config.toml
train_examples = 44167
targets = ["bulge size"]
qk_norm = false
layer_scale_init = 0.1
optimizer = "muon"
muon_scale = "spectral"
momentum = 0.95
grad_clip = 0.5
batch_size = 256
lr_schedule = "linear"
Rows from block 9 of a small image classifier, named by matrix and row number. Rows with one number within an expert belong to one neuron, the router's apart. Each number is 128 + 24 x the weight over its row's rms, rounded and kept within 0 to 255. All counts start at 0. Numbers have three digits each.
Before each expert's rows are labels from the 100 images, of 14848, where the router gives the expert most weight on average: "place" is the part of the image that holds the peak. Only what is clearly more common there than usual is listed. The data: telescope images of galaxies (Galaxy Zoo DECaLS). In brackets: how many of the 100, against the usual share in percent.
# router: router (model.blocks.9.mlp.router.weight, 8x256, trained with AdamW), inputs 128-191
# gate: expert gate (model.blocks.9.mlp.gate, 8x128x256), inputs 128-191
# up: expert up (model.blocks.9.mlp.up, 8x128x256), inputs 128-191
# down: expert down (model.blocks.9.mlp.down, 8x256x128, transposed), outputs 128-191

# expert 7
place: centre (81 vs 25)
router.7:126171168116106115109124130123120115129086097129137115146111113126115156135124139149137136127129145104145171102166102135141147086121102115115136131171118155114129127125139178151164110151118144
gate.0:113121128142164103128112157153101125086125157131101162134115143148136155096171101129102139112094144103176069124144130132121138107115158130128138110122133121106092149126161135120149136142095127
up.0:134087143147163094129100129129097123086133188164099174166121143136141141103167117129108136124102137176138190092128110112117147119155122081151118136117100113140108146167100132096089140137139131
down.0:131141138140122117161087143138105160128121116078188109140121141160133186120116125130132149133145126136129169105127159113115123117161086137082128089123061105125155142100136132092191135164099182
gate.1:132126143113135100121173118140113114096109144123109143160138094131121119137102102141106075135100121145145140085159073138101108117106144111111157104124151131140115107161149136129099083137162090
up.1:120107079137118117146122143121143139140126122129128177118132066102089097137157136145145131163150135105122086084153132102128146130093142140143172126143112093130143082119112100068119087146170127
down.1:120160149106122138105128123122121114123144094128126152136150137173105093128115109132162146156104151116144175134125126103124164125111132128145169149135082120124148067117161141114131113140152137
gate.2:144156101167098117124136112142135150133098164168124089124161137137125139146103091112127098116114130130128137138171091148121137098103133092145114094138143135132123145120116129121122120091104132
up.2:122134091121124188088158095125137126116089119147117126141178148115135109134127176093135130106069186121131138106125114144117103140106115136127100104132147178115148156071131127149141105116103160
down.2:121136102145126103150061129118137196123125136111086189127109123146124113144128142138105143114120137130150120120099133129126165126173121124111174126171154179136094153056073132118143116107113105
gate.3:082107121138140127102138109149096095124123137142129087112125105160149108141128160088104115099110174168094151096111094127119123099150130160108106091162137089154113138113101146128170097138136091
up.3:127160141114132149121129148144078145139115125120131150163132157141115098133133113201127132094144099126112144147121156134084110132154132139163149126100092121123128114134074116125104134108124093
down.3:133144129139125122139120132147128116140123123128101117125139144142130186104087153131102187144159122127157111104102134109122070125147137138088155132143162178162114151154107133159117138124127161
gate.4:183167085125116137128112163127110172151141096157118183117111163127143147113115084135157129101171119106107091109130138149171085134141122159116098101143138113121119134155111137126157098147147106
up.4:104103150144157101096117185128132119152136168137135097113146126137138140138148115124119148125134164125133127131150138130131144137109139086123100161125109156143133131121141121135106126138140165
down.4:120098145117138121101079071117103146128134116131113105123111131162127151130048116128119133142113130112130128130115140101134162124140104147136125113104197131138133130159107130137104150147141078
gate.5:126116122140138113095112123152107135126086083099155143145100102120135139171125099135134153144142146135116122162122099085160117135150103161141151097160063114141138110087102097101137066104128143
up.5:119117103142132120097110124154111138117083092097166140141117100111138127161125105135146147149135138137110111160122091088157116134149107165145155098160079118129147113072096083101130064116126146
down.5:129124131183124127120168189121137088138129134129116097137133116090128155129202136133139111124102243141121152146072140110128130123127142086140156149113142104123218163117166128129152147144134123
gate.6:121122094137185107131148130106116161140139140125154162122129098113118097111175134138119124134121132100137154087135096126119110069116151154121118166151119077105154148142141101160097109136147160
up.6:154128149118159169148151103103136134133114128128183135114090148094108103174163130115127084119117107146136171110141125121106120096109141128180111149099124114142139189138079110155100141116128150
down.6:123102121161124124146131084130127154150143131149117159130134125154136130134088131124137142128139096143131121148158109098109147113144121110075076123125129137106091089183124114155117144094140162
gate.7:087108147144149148171137134124098121104135094116108175108133115099153131119116180087154119146150118156119133131123120156104140124110108123148145106085099093152114129093134109150112149118129142
up.7:164152101111118109081115101132136123156131166139150106127129164158115129146136071159108132123091139106150142131139128108143103130144170160100126145150153133111126142155119135088144104133090124
down.7:125138123170116131168129128149137076126141100148111209132129120122126074139149120129115124145103178129122076116183104119127120125118106124064137134135094117146149062099112126142075112153169103
gate.8:131127095138130130145131171136141130107101083118166130182177140139125097178132142161102138111131094129180106093113124159136146144150116146132136139077136135104138136104126147158123173135148127
up.8:157104079160144141138144154142125113100148091150143206150150111139104108149088159121091143133125070144149081100089153150131138131152142120132123145108127138113131098099128150143128157140126104
down.8:112131084085119117142136107136136144114126106122064108125122126119125138128154145119107056103132112135112121129143123149113131131124134132103122143130139110135170091145130135087180133129112097
gate.9:114149211111132140160120087096161127129123124082122136147126099110121083141182111127103119160134112134102172109075146119121119112164108182120163082145129136140155105074086099135120148133151128
up.9:113148217099095106164092081092145140132113124082122108162117120106127088155162132142093098144149116134130174154112152113150106104171066173099166074127131110127139105100082105132147141144180157
down.9:127110114087139137116094125144134062138113140117148118130118131095134129126144138144110121124124175106127120136135150128153142128133150150101068125138191074109095164180112131149109101176111105
gate.10:117136105159143125148137085163142121090123096148140131153115089172118167084128157116119086138145108177080135163168132129128132109139111118115147116154098172156147152131124097124142168144114116
up.10:135119152141135148087107117123218151121128113122137114075123136150109095117119091151126145113140125106146130120123127143108152111173153103146144126121119159102122105108127146146159069132133158
down.10:123131122140121114121111074129124140124119139142087141138132136147133105149119108116141095109153116121107183132209148171143124126133115179135097152129088101142122114092119140126115151201122152
gate.11:127138176163110141120087118143155169118142075117149152127145093139142164136116176139124124084110145149099115176139099123101146137149099099097099112122151113126088115133142107138149162102138117
up.11:152108223175113133128073099139161153105105115106164094139138150144114173149076148130092154119115128110118133182090067091144108139120139081106099130146095158151143132102106142113089142109134119
down.11:115125131085145115140178133146121075122127093165109087140138117142136107118119100130150150156107134095142155139153129124129095122145159129148162126129128182123111126135160120113137119160133188
gate.12:096169136091106154116127151103143143139147109166113139115135145119114160147098169102112129112140133170153128121127147149170157144147114138142139095164163126164151134106169083174113160129134089
up.12:166110081065114142173121177170155109130117105089144173115144105146131113101144145125141156148148145081075135157092123136100136114103141114102078093135098073103100128106101128148117101125132174
down.12:131122103135107107110127126134100162136127155147065108144134149144125149120099116135125126146143084135124084132131229121126151138118088146164199162132119096127148103179147128106144125141117121
gate.13:104127116121138149151114135145177128114107097139130163114152091115089107148129136096133149193130138122113117147137172115106149150149162124125135119147115120089108129114105144156130132127119114
up.13:149129128123124119133142137099081110118138170123133070127136176127178147118123140146147126072115137108101133123145125125141111129139121124119119161087126139173130133104147133136138149127121148
down.13:129124119044145128147095061117160149116141120130125202111124121137101117112158132124074152135138127114169153115150117135138118120108140146139169131133116119127173117129122123137102120134133124
gate.14:121108098128141114153136079113145147126096155196161121135127133176137115161145075122100120147151107161118193087101146153132176118119117151163123130116141132102123119103143150100143137171117081
up.14:133137112133148118151150113126103122116115163112144112136115123155147126151105114147145139176126140160130104143104140147143166133111147151146104102139126124119124152174123132089148026162147091
down.14:121125136141127124103115140139112157147131136134147148142108132134121110111102127126156095121146073136145177119123185163143141134148104141136182127093149115137095138154146131134137140134128139
gate.15:150130136120134135113099133150141106148139108188099153150137140114089083116166151139111075128122132103180172091123127114119135143127140120109108105128157119134125116135152157109124211102124123
up.15:146137137142154137116138134155141101136126087140125100131109128139110105147105125129133097161116176143150153091087103113103094138133131144100100130159121119151127132138120113115102168127123104
down.15:139122118140118111168166045133133145150138176151128092110119140167124056114066111113136123132153082164144170149197119111123137134166138144119169136142087117118125135168122134139118150158122068
gate.16:145149151110127133111164152160098135128150145160096162133142149136153130153155143183116098133104133116116114143117125147162077154126110153169113089130094152105088126073132181096141109086110126
up.16:159134147118146103138142118128154112138114109069083143156153104137118113112101173160130160148113130131140123112162111142120159144118111085108122102168158111120164113132163186180109078118144060
down.16:130132103111118130142147137118153151144110161171115089137091129149159188118110101139114094133119157136137085103155127144136133130098146091119157141138179085115147160203200130168062114131106117
gate.17:106144124161150117115142118154092118130110117168140088142111076172116144127136117107141147116145115122111106166141142102155114139130114070130142118155094125168122137145097137127106110127132103
up.17:101118147120122156114133138119146098154115130178128128162128082135110182098152107116131146111122116113125152145136162118164122131136133108143125117141105124178139141128097121136115092138135107
down.17:138125102095116134132163151140131091145137125120124093124104125110120115127199129114129116110130158137116116138106104138119115123126133126104150121128119151121156093115152130160124132137126091
gate.18:152095104121146113122153123139132172137090143165115154155174093144130095107167142107095099120121138114131067150126133166088145121125148104133139174116161181109171101044123080133110119105145124
up.18:150122112104149126136108104123132127111126133177108130127177140112128151131124120152104112185152110186124151120102106119120141103112113173123168148144128097140142110079124121138139122094133119
down.18:145131130103130122138127137138152104104132131148152202135108126144116132127049134122070102117116206135126075145137142104095169137109153110115091110138139118153132127176157129157156099064117140
gate.19:089123091111138127145160093121112171144119092092126149162097166099131110094141119159109111201095117160111157164107095112136104124112169142146144146109141127128162099123170155152107145139120119
up.19:089163085127089124143110133155104124099143143131139115145126140065120091154116140121082125130129115124160168119123111099160134102121125130163117101108152113131139142145127122107095139129098097
down.19:126112120089122137175092174119106133119162151137168153147136125068132137094153133122103160131157122131123142122087144143148109132146119137143109139153134179140156165116098129112081126128145115
gate.20:119135108144126153112115131092139149116121122177141122124137177125156186090140121136150106083147131108088145105148132137135138144130129132133141134108111137133097147160133082164162128110104172
up.20:153138132150154116145126120153133090112109088078143106124090071143099107119124118136075122138145107142148131126109119110121119119149124089069124107122133101115104141088112159105120209146104134
down.20:112150169180142129129130052115140130120139162156101126125093124175142124105135110114147169105114134165160122113098100142147175121147117097158154123129107147144112128175133120144153094174139147

# expert 3
place: bottom centre (32 vs 12.5)
router.3:134142152101091156138104144157139110109115168114144149134089119091168141106120096092127132102105177095197158143134090155104108121116128136113087159130126145123152119123147108125141135155183169
gate.0:115114085175139107125148120097140106109106140120153103108129112144124117143136121145122089124137119111100104123141124160186115156157152166145142100151158134125103141111130117156116102163146104
up.0:111112176141140146130121135140117129150158125123152171079107109130134113151111179134124125162078124129121151139144099129157120152126151142188117112126129144158123189112108096120159143174171146
down.0:155125123111119135149101152131126101081125139147128130121100116168126125102145119119162125127152177137108147121194100099097141123125122108237165103123121147113129159102151126093145152108106123
gate.1:164108170124130119137124092124108123144153082139110154131112096146109134143118114172115110157125153103166138116136105151154122079074137114117146172094093117144141157100110123144099155182109122
up.1:154141132160118108131082160140143132177126112157112068104104116154164115095103121181136148109152178168133158104155126124167102123104080164121110160120124120110181127144116093115130131146094104
down.1:111112136106133144118110196138145148123114115153152113082149094134142137133163135132198168127112083130126081164130073085112141131093104115120120140150156140109177147128114134139137162115120071
gate.2:116096045162156158077112134151098130139138111109102191153166138133107178126165132159170141148152157119102140140138132169139123123179112158107134126123150174117159122133130186123148125159091111
up.2:108150072127143090120155107120117143158183113114162129162154124116147110140095107152097132170168110167105135137121128156124087103175121114118141133103142117137122099098113134138090153123087106
down.2:134134141097134146140088164107117141155141140089142161129124107128118102117095119159168089128130130124141129108111197135128161136146120118091154125130141104137149116092086134098116138132102080
gate.3:153133135128135145116112129177131107167114114085141069077150158124093139131141119124128176111156135060102126151076131141143156160149124129091157130138138107122092162149145143129147134149110148
up.3:125119120145124113098121108087110108113145143164136148161105107103140127102108111133134114133112128139123097128148149118108059148137150133119114109111101140106124096109118176146120134111103141
down.3:128130120165135122160163123113135122140112145139078124124121130131115105127137121121133112119169109133129147129135144113118102142105159143098115127120150175130127149250097134085132185150129125
gate.4:088124134139159141119124118141112152123135137166131116097138130103156141077170133152153095140126127098093194128134089118117112162158102141152133127133116145132130169175164200116133132161119160
up.4:166167113128121088146149148133140129131137145113093150157158139133138152170122090095084144134152163170118089110128177178074115123113142121140113143136113160144153110123130090143090127115102104
down.4:132138109180137129153176104139128108119118129129118083134110130124119091124052109124118111134107138127146119113116116144127150123137127151128137111153112167127088104132112128144117074153137092
gate.5:106128138149126100135116158119128122156101117075129149156172091112130110097129117143144124124179149120109168128101139130105157147162145127124108142107138129112130124109105135136157158150151158
up.5:106131102116107139130110111115128144105162139162092115118105143140148127144132143120117152155100147092103124164164106126129089115117126132157140091131094093119150133152144122135098118089104124
down.5:128121151129136153065117143141143110141110092115126123104133114127106155115139120145151138145135118130121169116091131133131125133123107090072077101110085176118084175076096125144095113138139086
gate.6:125095168182150082115114139123161146141154127116126102141152130139126124167139100160136086129115109107129179126110158145155136111140141113157162089102122097115147135135162179170129118094147088
up.6:111131155097152174141108110137185147086152157123106100124159115145137131119093082127129142126181121117165132090135111129171142128195132106138134078100117156134119142118142117153117102164156156
down.6:121135141118134129132166168134129142127114175148085199134139128139110136123162108128171133114131096104142106152157172101129122127168131141127100168117131155141184149138142134116105142135109035
gate.7:163103104101132143133134095135145144143131142118129152154118116114136108142138061101143142111136116149116104134137104124114136100111118180133157144133103119118147156143130088138184100141123105
up.7:080167151132121107155127151120114117125125114120157093102103127121117130128126186156128121153114155106122138122112163130166119150166103101102084137126137111126133089081134157131066153106141147
down.7:128122107108116138120172087129095208120139162112133144115132125125131131122116140134060116132130105110128136155121127121126143124115134143223158109128090129131113128114116129097165125113098084
gate.8:175124114140116106111155139176134145090119102137131136111093117139103136086115165156102141107102146162121086114177111115095113128117116141120128126130118143138099131084177157123118119088147111
up.8:147122134115112135143153101134176140154085157126119142124145113099137132149110073138109117135097111140143167120098138093142104205136140124154140135124147108116162142118131093113113149082137075
down.8:138157115146137132171161146118130147113155111153143105140126126113139115141164122125091098136144144131126103138042117113136098125100073160083132098107037160139150140112146134102142139137097138
gate.9:147135166126156097122108100109111150179076108153130167130101120110097114154083153172119118160137132128102103208115204121115144102134114126121149142155108122131133132155134118153172065085138111
up.9:134150126106158085097101107121103123172150160109151137111120136111132100123121154134116114153160157078130086078126115118124161114129149096145131126148137075095161096112142176182144133119134130
down.9:137145143088123133130180133151131146124145129116142101129120123128119109113166131138201123123141107164101094157175181123138145140129111130109108115112130125136109137158152131107119164170137141
gate.10:095082095097102143130095113127101128144130167159169117155131103177123102087172120106138162134129129117120153127153134121131133126165118134143170134128070113116134143055120153149105110100132157
up.10:128165164156136137122115161117136067135141096109101139124124156108165133119138127104154107108104149074170105116128132165166143121110124148083145120133136155115100141150132120106142144142116127
down.10:132133126111111143127160132158129104146148118107147150132098121145137073122223121103157130118101106105122139112137115097144065136126173091115117134132148122135066166060111137073104091107134090
gate.11:155127102137110137118123079152111104154104161109055118135122129106104145126137097142119146131114149088120115107163151138102101151130117114127132121129127149105125121152117141154129127104120120
up.11:134082144129113153105134098131111101114104116069116186137082176094137131131133167142141133126143105103172134089143135125148086155094154104161109110138133074158143120143152157161143115128110156
down.11:144148162194124126140178151113141081102154145127154066135117144121132141132153131143135129104095144106148148106140133169126133132126071151085105131146146126133121146154050131169139102115108124
gate.12:152145162134119113105118129134126138168138125102123128133124088132098117125115164134139112144158131117141188064135117130180119148150127151112141086137134080124138164134156151105186139123147117
up.12:143147096134114102112098136129089156121152108116075144113132094139101162129128132116150124131097130132146123150087134152174122147120155125122120129136123109100118148118112148138165135136107142
down.12:120123101144117129119124132137136105102151040146125110132120132118124113144088149123134125137130166109102178123105156165117082129120133124169097111091212145117131175119135124190148142088117097
gate.13:116095092101117136105115090126136138110138120146145113095099145079094090110179066104113148140098191141106168102152108143145089104141162094142112135132139107113141096130144127143141119135136159
up.13:147144154134140113139128161113102110151112140111108135166150120174141159137089178146127117133149052134163093154114164107107158152112105136115137119137122142131119135125092134121125116120124099
down.13:135140138087125103133090159134146125126142129113145194141125134151131128129145145128119119114106135134123084130102141134108133123150157113173114131137116141103168138084122133105146083177109158
gate.14:150125116131112162142072116121144092110107126128136081139138096173145135132136064181129118117147128110148128106122094144087135125150137153104130141123108147093155134128156146156217125146104117
up.14:144115137108100164152119131116120100119107130105136075130137103175131123170133073177124131122134118110169143078124101135103153114160115167109115135143124149113137134126163151143200135145065142
down.14:121124168102116115150175155114128097098100111180125138139150114124117174107156127135096160101151131135102149093086134138127155133124144143137136132115191156139137146141181124162116131096127133
gate.15:105130115081136127141138120101128112099124144083116076108112157112117135123138132150095119104104075138132122117147137146109135124124149108138144105159120115123116143118164141133148156110139120
up.15:141121119121138134101126127139186152116152153093145137138106142136134185124122104110156140141079135122137139138104125142148167092112147152160082147131118142105152132132145110071125145118117129
down.15:119134128139119128149150148115089091139142103122135111117138133141149144131164143136100102123138171109126131119124166145136160131122101126092186101108122074138138149141118109187175171103148031
gate.16:104166142112132069138128175103129159135130106128100126079133129140130157114112153102141140110173159117104102136111097144118143158147117126125147165127135101145134093091105109089160152137085121
up.16:147114124146117167103115095129112147099126182120174117129151109100140123134148082122136129127070128119133143085133151132185116121128140191140145093123141174093149139169138115176130120131118149
down.16:123123156170117127110139111104136129121141134127106090139139118095142104126137145129098117106118107150104101120117127202121143125114130147159157114123143095150114124255119141130142130149110191
gate.17:155147118123128166124094132112103147125182138148140113130109121160107109123106123126133118132151141156113161179107113162099134174121124138120127146172110113168125137166120136105148186124144110
up.17:133124126127098103116130124117107152140135138146149125110169145089090094136156087132128148124098108088154132112114123110109115187112110107126158117148134101159106134120133096102104135131133136
down.17:142137135104133115085130108116190090175145133133116139113121143153128089119065109130173136103137146098095110117101108089127106138135126123168098118146181107116129116172076121129087125129146140
gate.18:141137139145158115080146118119118137167143097128128137146118158147132106116159103092137129131111097133143138132140127152166119120102110109092146084172126125146135134172122138114163131151147102
up.18:136128076107121138115124152131124143082133171077132157109085114063138139133110183149152135126151108156116145115167108132120096095112125125164109167121180120114123132171125121147126118094108167
down.18:126116120079128135111179194133103118120135166099159123121098137107120184121217129123118175126138119128117123122067114127116161129093140141102129116101081124147170173150149129138130151134138108
gate.19:146115089162098072123121148140138170141144151133131136133091106137121173117142111136130128119141125163129113139102107116080132116107147081157081119121156128150109115120126098119098110150164158
up.19:148145170100108107142129111127156137102127189133159111152140077132142117130108133129136099119112112142126159121105143125064130176123116124135141138101116102156138096124158133126123130138144104
down.19:147122138075123130144109148147123054122140121144128200139121124135134149127152128131130117120127163147149086140183144121143117127128135137135119118116118122121147140140155129103153136159137152
gate.20:133105120104100132106140190135118104132099110156097132146135133159141103150164081142144082154105094132100129113149094110129101119114142153140116152126132117106146123159077111140095060150156098
up.20:149099137118152079111102159158156131145124146157163081129181100123129128139165141126126156114147082142117091072091118118122125118137121149141147110183164136105099134078077121103137124147138131
down.20:105136091141133121137119132099143162117135139130106139114102101117132155139169137127091142129153125135124129132057097143103172160159089147133118124143140172109136142096136101149142119158115177

# expert 6
place: centre (60 vs 25)
router.6:080135075134104138093141148150138109129119108134111119133119095133143168119151160111154144126105150057110138154158184136103126098126119140084158162111093150121127116171166167160118131179134135
gate.0:101123177154130145141163179092079137167120118096137146146152142115112142107149083071140170129118119123181148093149160123129111143124151034115138112127130155113107124154127133111111133127125140
up.0:095172119139127148151133138103124130129151129092184157139167090116111131103126113107114154087091117150144101107159151093105086109124138068154113117119141136111127152095105161127112154121115098
down.0:126129150106142142119119083128129157110126152118111115143120125136147162133120116137161135124113122138131113116074134144124152127122099138195175124127172105150159067169102137117137111147126108
gate.1:118115126119160124133112100147102158183154134135111088112114145146131099105085151087104116161112089125136159161153111141115117139075144145114117124152184140149149109097106130137142135110127145
up.1:124122116167135139111118128155093097103121105130126095148134164144108137112153112118145122081165148155110149103128127104139164163151123151095168134136137148113140129156113090099128114171062155
down.1:131149126077104106118073112147124058128119127139129111145112125145133173113115131147130155132155115105127076114119142083134150112112170126122096109144112144137146116071176115129122108154141159
gate.2:151096058141116145111173120128107086126126145149105139130169081066124116095122149133119092179090098122101099151136146107125120123078124108133141154137109154138088120155150103145112099088108134
up.2:093162144097148132156110135140153154139149145098143156117093163167130124165106113132123173100176127143147151111110104122156174165174141133122098122133150097102185124133095147096115156176156146
down.2:117116150156138112129177170133139170141123104119081196125122139122128111136137115159186121118131070140095069124134166120111087121116111145155092132115114147115104138207110127138110136127116109
gate.3:149139161110102123143134140124109163132140095145184135120151143121122119110142143102147129139151122121146115159139118184126153121120122145134166137107169117124110124132130097150165127141099134
up.3:138133130109131122132189100117156156097145104129160135146132128156112109146138121140124099134120122132127090157110106171164132148121136125145128128121151118071153076103141136137123102134132142
down.3:125135122104124106112131141133152146135148132112077125110125122109122112115187140134168118123151139113105118135100086105133144132125118110148168157128091113142159129156124125127076089130123142
gate.4:085141169126099138132133094136109151135124158171134132094110131144119132137131187117131156132084133198170148113134116093161097144146101183106139145106141155121135132136138116124142130139115133
up.4:133107152125125105151134118128133126097137154080130038126120103110109130118144078138114084150128120112099079137109126110087143119110125091115125064142138126119164098148111151118143144120128124
down.4:141146112179132111153120141131112120105124105143102136127115124094139175144122140133155135144071125101134130118205159143115116133112120135106148153125155131129188099095122124155175109147126143
gate.5:120132160109103163115146117151142117133165103121161106157072110152088159132091165123134153099159105161130153077150101102141107110106148116078113121114152109126172154116124105136104116133131115
up.5:149121181126112137123112084145107102119124151136107171127140140102128129101127116100124108165109126131094115125116144164126175115100112163101158158122113116143116099129108167134144117124112114
down.5:124110117145126133113097173130166186127114142138115142130144139155119158113069109143118179126119112123140090124092075131137078140147134176117157108132157197124118132189089142132110103157100122
gate.6:142143131152146143089117122108104097091134124152113107106164121112115117117122113121139158151154140121134210130108129096124128121133095082108117108156140137157102183110113161134151131095118135
up.6:157108076141125164124138117132108135099137106126113139133099121159154117139174162140115099183118113162171126110121125098124101119163159110111090166114135178157117099139113101143132076078125114
down.6:120132097153119141157096118098122099144131158125118099133117140093134153122139157122125101139158046123145122128046064138134096121134089104144098099096104127155058150094107135175160134171120155
gate.7:101090168085093117088110059118145127131103172128071137115149132143108149147154132093095103104113099135161156163153085165151120127114165144096102135115161114124156123179101159125160153127093146
up.7:146160110155145132142112186145119157168148100145163135139111111096147114106094137155168140110143137112063122117103165082119132132127108108172135087156137125156108105090183115115113099133129117
down.7:126124143153114134138141087133142143126149131123096185133124127154129084149018119138140148142144115129128208137068106106143094115134131091077131128133140111151111093119090121114103136143119130
gate.8:124096118141107102136098128130122154146106101106131113143109121101118115175212179165140087166123110150173137130136107183166145156102137143121144096086164084108137103149150157117122135101137133
up.8:103130186134162139113128115127145125119102132153127141107140081150135137139097085100107167090161127165101140138162124139092109126151142123157117133174113102151124162133154119135153161139165145
down.8:124126102139126116114088124137107174125126143088164083094127116167115093120149117137078163129139126166165112171150145126113143130199149109142114116118112087104140119159144127072140167161111126
gate.9:121133104113148082099136137098108126162138106163123114120117141118128088164134113135159169140097127132141125167121153123152144145140127105115139153119106108117112137115125128094094112111126141
up.9:126128093118138104096123140095102130161133107155127107119143137115132109171139127148157174133098140125157127177134165140142131145130132115137149143122117117121119142103126126094088140103143142
down.9:139107126169136129132104168130128177125131096121136112132139126143134131121116123144116108140128129117114186149150107123120121119162119156133063102131170143097139119093130133174103143127135092
gate.10:143112090131137180099137123115143138170112118152134150119134119139139192104091156099103127089118050210118120114135101154086142133125109118161107141142115129127132110188109172156110121132102150
up.10:163097070130121185119137148131167158134134080119122114122174101129145141112071160081106163071098085142121119099107110144103109131134097140142117144146129140119157136147108158171099116136055135
down.10:126131143138147115131099080113124094100102096136153161109127126128107100109182126125152150140147105109122154109108148140129121113140090117109179116111187131124132062154117123129180142122117132
gate.11:088113105185123096123116142134113171124127110117138098124137103156125103125170135124107148144113156132159101141124147162100121128133142098122153142110130137165142124097087157098140144131138138
up.11:136145156066136162149131107124139087146105127131127146130142147106113157136091154131143097106134111138120147112125139114137114128121102154150100109127118107088116121179175132160133136144100115
down.11:128138118140110141143090169141135173121148133128110117118125138140120095130172118129105128145137145127127083122065118143127120128143172136134147135140146123131191090079155133121157110177158173
gate.12:120108108129171132145107084125114160127134128106087132122090117158139170160122054141132131111100106140137142147141076104136100107098103168135122166121138116124142104128141111129138140163116121
up.12:113110106128135136141093098131124152126139128111084103115139130141140177166117084159136126097118115138148146141148086122152122117087117163137125156141123125133146124134131103127110153164114105
down.12:123140149114125107104177126141123153132128134100149021120129124089132137128171131136134107140110105137134091115144106167133151132075163119066132146110102119115193182145125137165130118108135100
gate.13:119110092107161162101130130134161115153106140128128103157114122160183108102105150166076099119154103159138144129110148084114087130099146117123142138094101141149140147076124119094127105116118084
up.13:115097122127137122148179096142110160120152154162102134127150165146155136129159108104103108106110118177110093097182120159166154110094148106086147103132142220157083111139135138146140121137120114
down.13:135135131138139149078134000118121139125113104113178130166127138109127162130142130116083110103135139162097115105129130105111121111117099135153133110150136116151101125142133100134163177099077144
gate.14:125101160103158146112095129122130135159112122072151107147064129150173132103121131155097111136132148111108114139136142141055090113132105161097123168089127152105112145120128164141169095129135118
up.14:129113125138118079148168114116153169160148106156119125121145123160089133153100120068121150103132135125148151104081121139167153119112124078157113132146155147155174139124106113143071182115140129
down.14:118120136106129140114156127142109107128133114138133133129090124145154098124146116156076123108154132116111133155125122157124123109143171129141157124129171128142112098103138130147136140151151047
gate.15:113158130150136088146131150148102117148150108151121111158078142119179157114154141139085111101107164107165162114082108114160118128153144182094077170127106148167114134126163075135126102133159100
up.15:135150100128129149152144141108129113159141125115114133139090124153150156121133083144108106141118085112141143091138132082164111142122118112117121161145141118142131116074098113098105114083116131
down.15:109145113097125128123174134126132115135126137113115090122116124122122155120121143137117114142112154130107084146146165157120139110103144136066157122104133111129143064077154123101070120123110123
gate.16:144144132117106194110112149082127112127116122133149098117073102138126148150134153121130116112176128092134139108185117138113158063117112125126159118164074126111116128137108092088166122161121120
up.16:096118142137124125109128101133106130124081154131157099140130125127135121144115126127153096122053153129113135097118136134101107108132132092138103103125084183131114106086165139117147098115160116
down.16:103104103099116111086112063156088135149159146123111133104102110138104176126084146151199130121096132147120100110141172142127141125118097138081136142149111108138060173126108127118137147127157109
gate.17:110114135149117145108156151131142107168136142121103108169123158122141076103118093147123128144097124102139105165115194146134130102099148140105130150120147132123132106115149108139102141098109125
up.17:099129129127131136121142142127154104155148123104112119161151174111135061125124117130122120151112145078145116164139183130126125116091146148096129156107122122123118124112136113130092115137109110
down.17:131101128142113137104056097136105109129110163116107129139119118132117141136139106122096129120120221122144124132132133110141129129141086123148100157103201136116093159214127114135165154158110092
gate.18:125153133093147174148118146150147122148120146174132097102143128193104135099095101103157134121113127113163165131111109161161125133135145145097142116164134113145105099153132115147093120083122108
up.18:109148186151145121094096110127111109123126132096135124137112169114091102106116146150136090094119159117115154163171107112186109123107128105154090117128108143126122141088103161124150135169113156
down.18:127134115143137129105160131120134077117169150109099189132131124109108126127197129132127104120122171136138118129103127156137156117141122097149135123138184176104159125099120127126126138096135155
gate.19:108109139134111110118142155126140112161101109090149107114128133131152157137094178139180144086143146101130162130116105118137102127151098129152109140071164129103114112091127122142118142125137134
up.19:131128144118114157095092166102126103136129171170098212119114133167129148107122082093118146129129134146121142078114098124145128123153146127164136136156134133131117128140126105098136114127115090
down.19:131113134114130165145154128110143095126116066144116113128133126137126168137136123126106151117158126139118188127123119191130129121130129108099121111151133145124077123193134122178116114091131167
gate.20:131124154130118153157111128106134125167131126142102137132121128155084154170128195111118120151151123114120140100126128143144143107119131163125135153164127105150120126128117126162088150149115112
up.20:120140102160115165153125123131141112131112137150095149126092114122116153157124200109116131142135147123119135125132137138167123097096119154134148137152130118151133146151124097144090133146086095
down.20:124115128118141126091121090120136077125128157123183105118109126156138147116089119143174130129107104134105183143116118114117149131129131086164138092124077104133105088128111123083171141120141216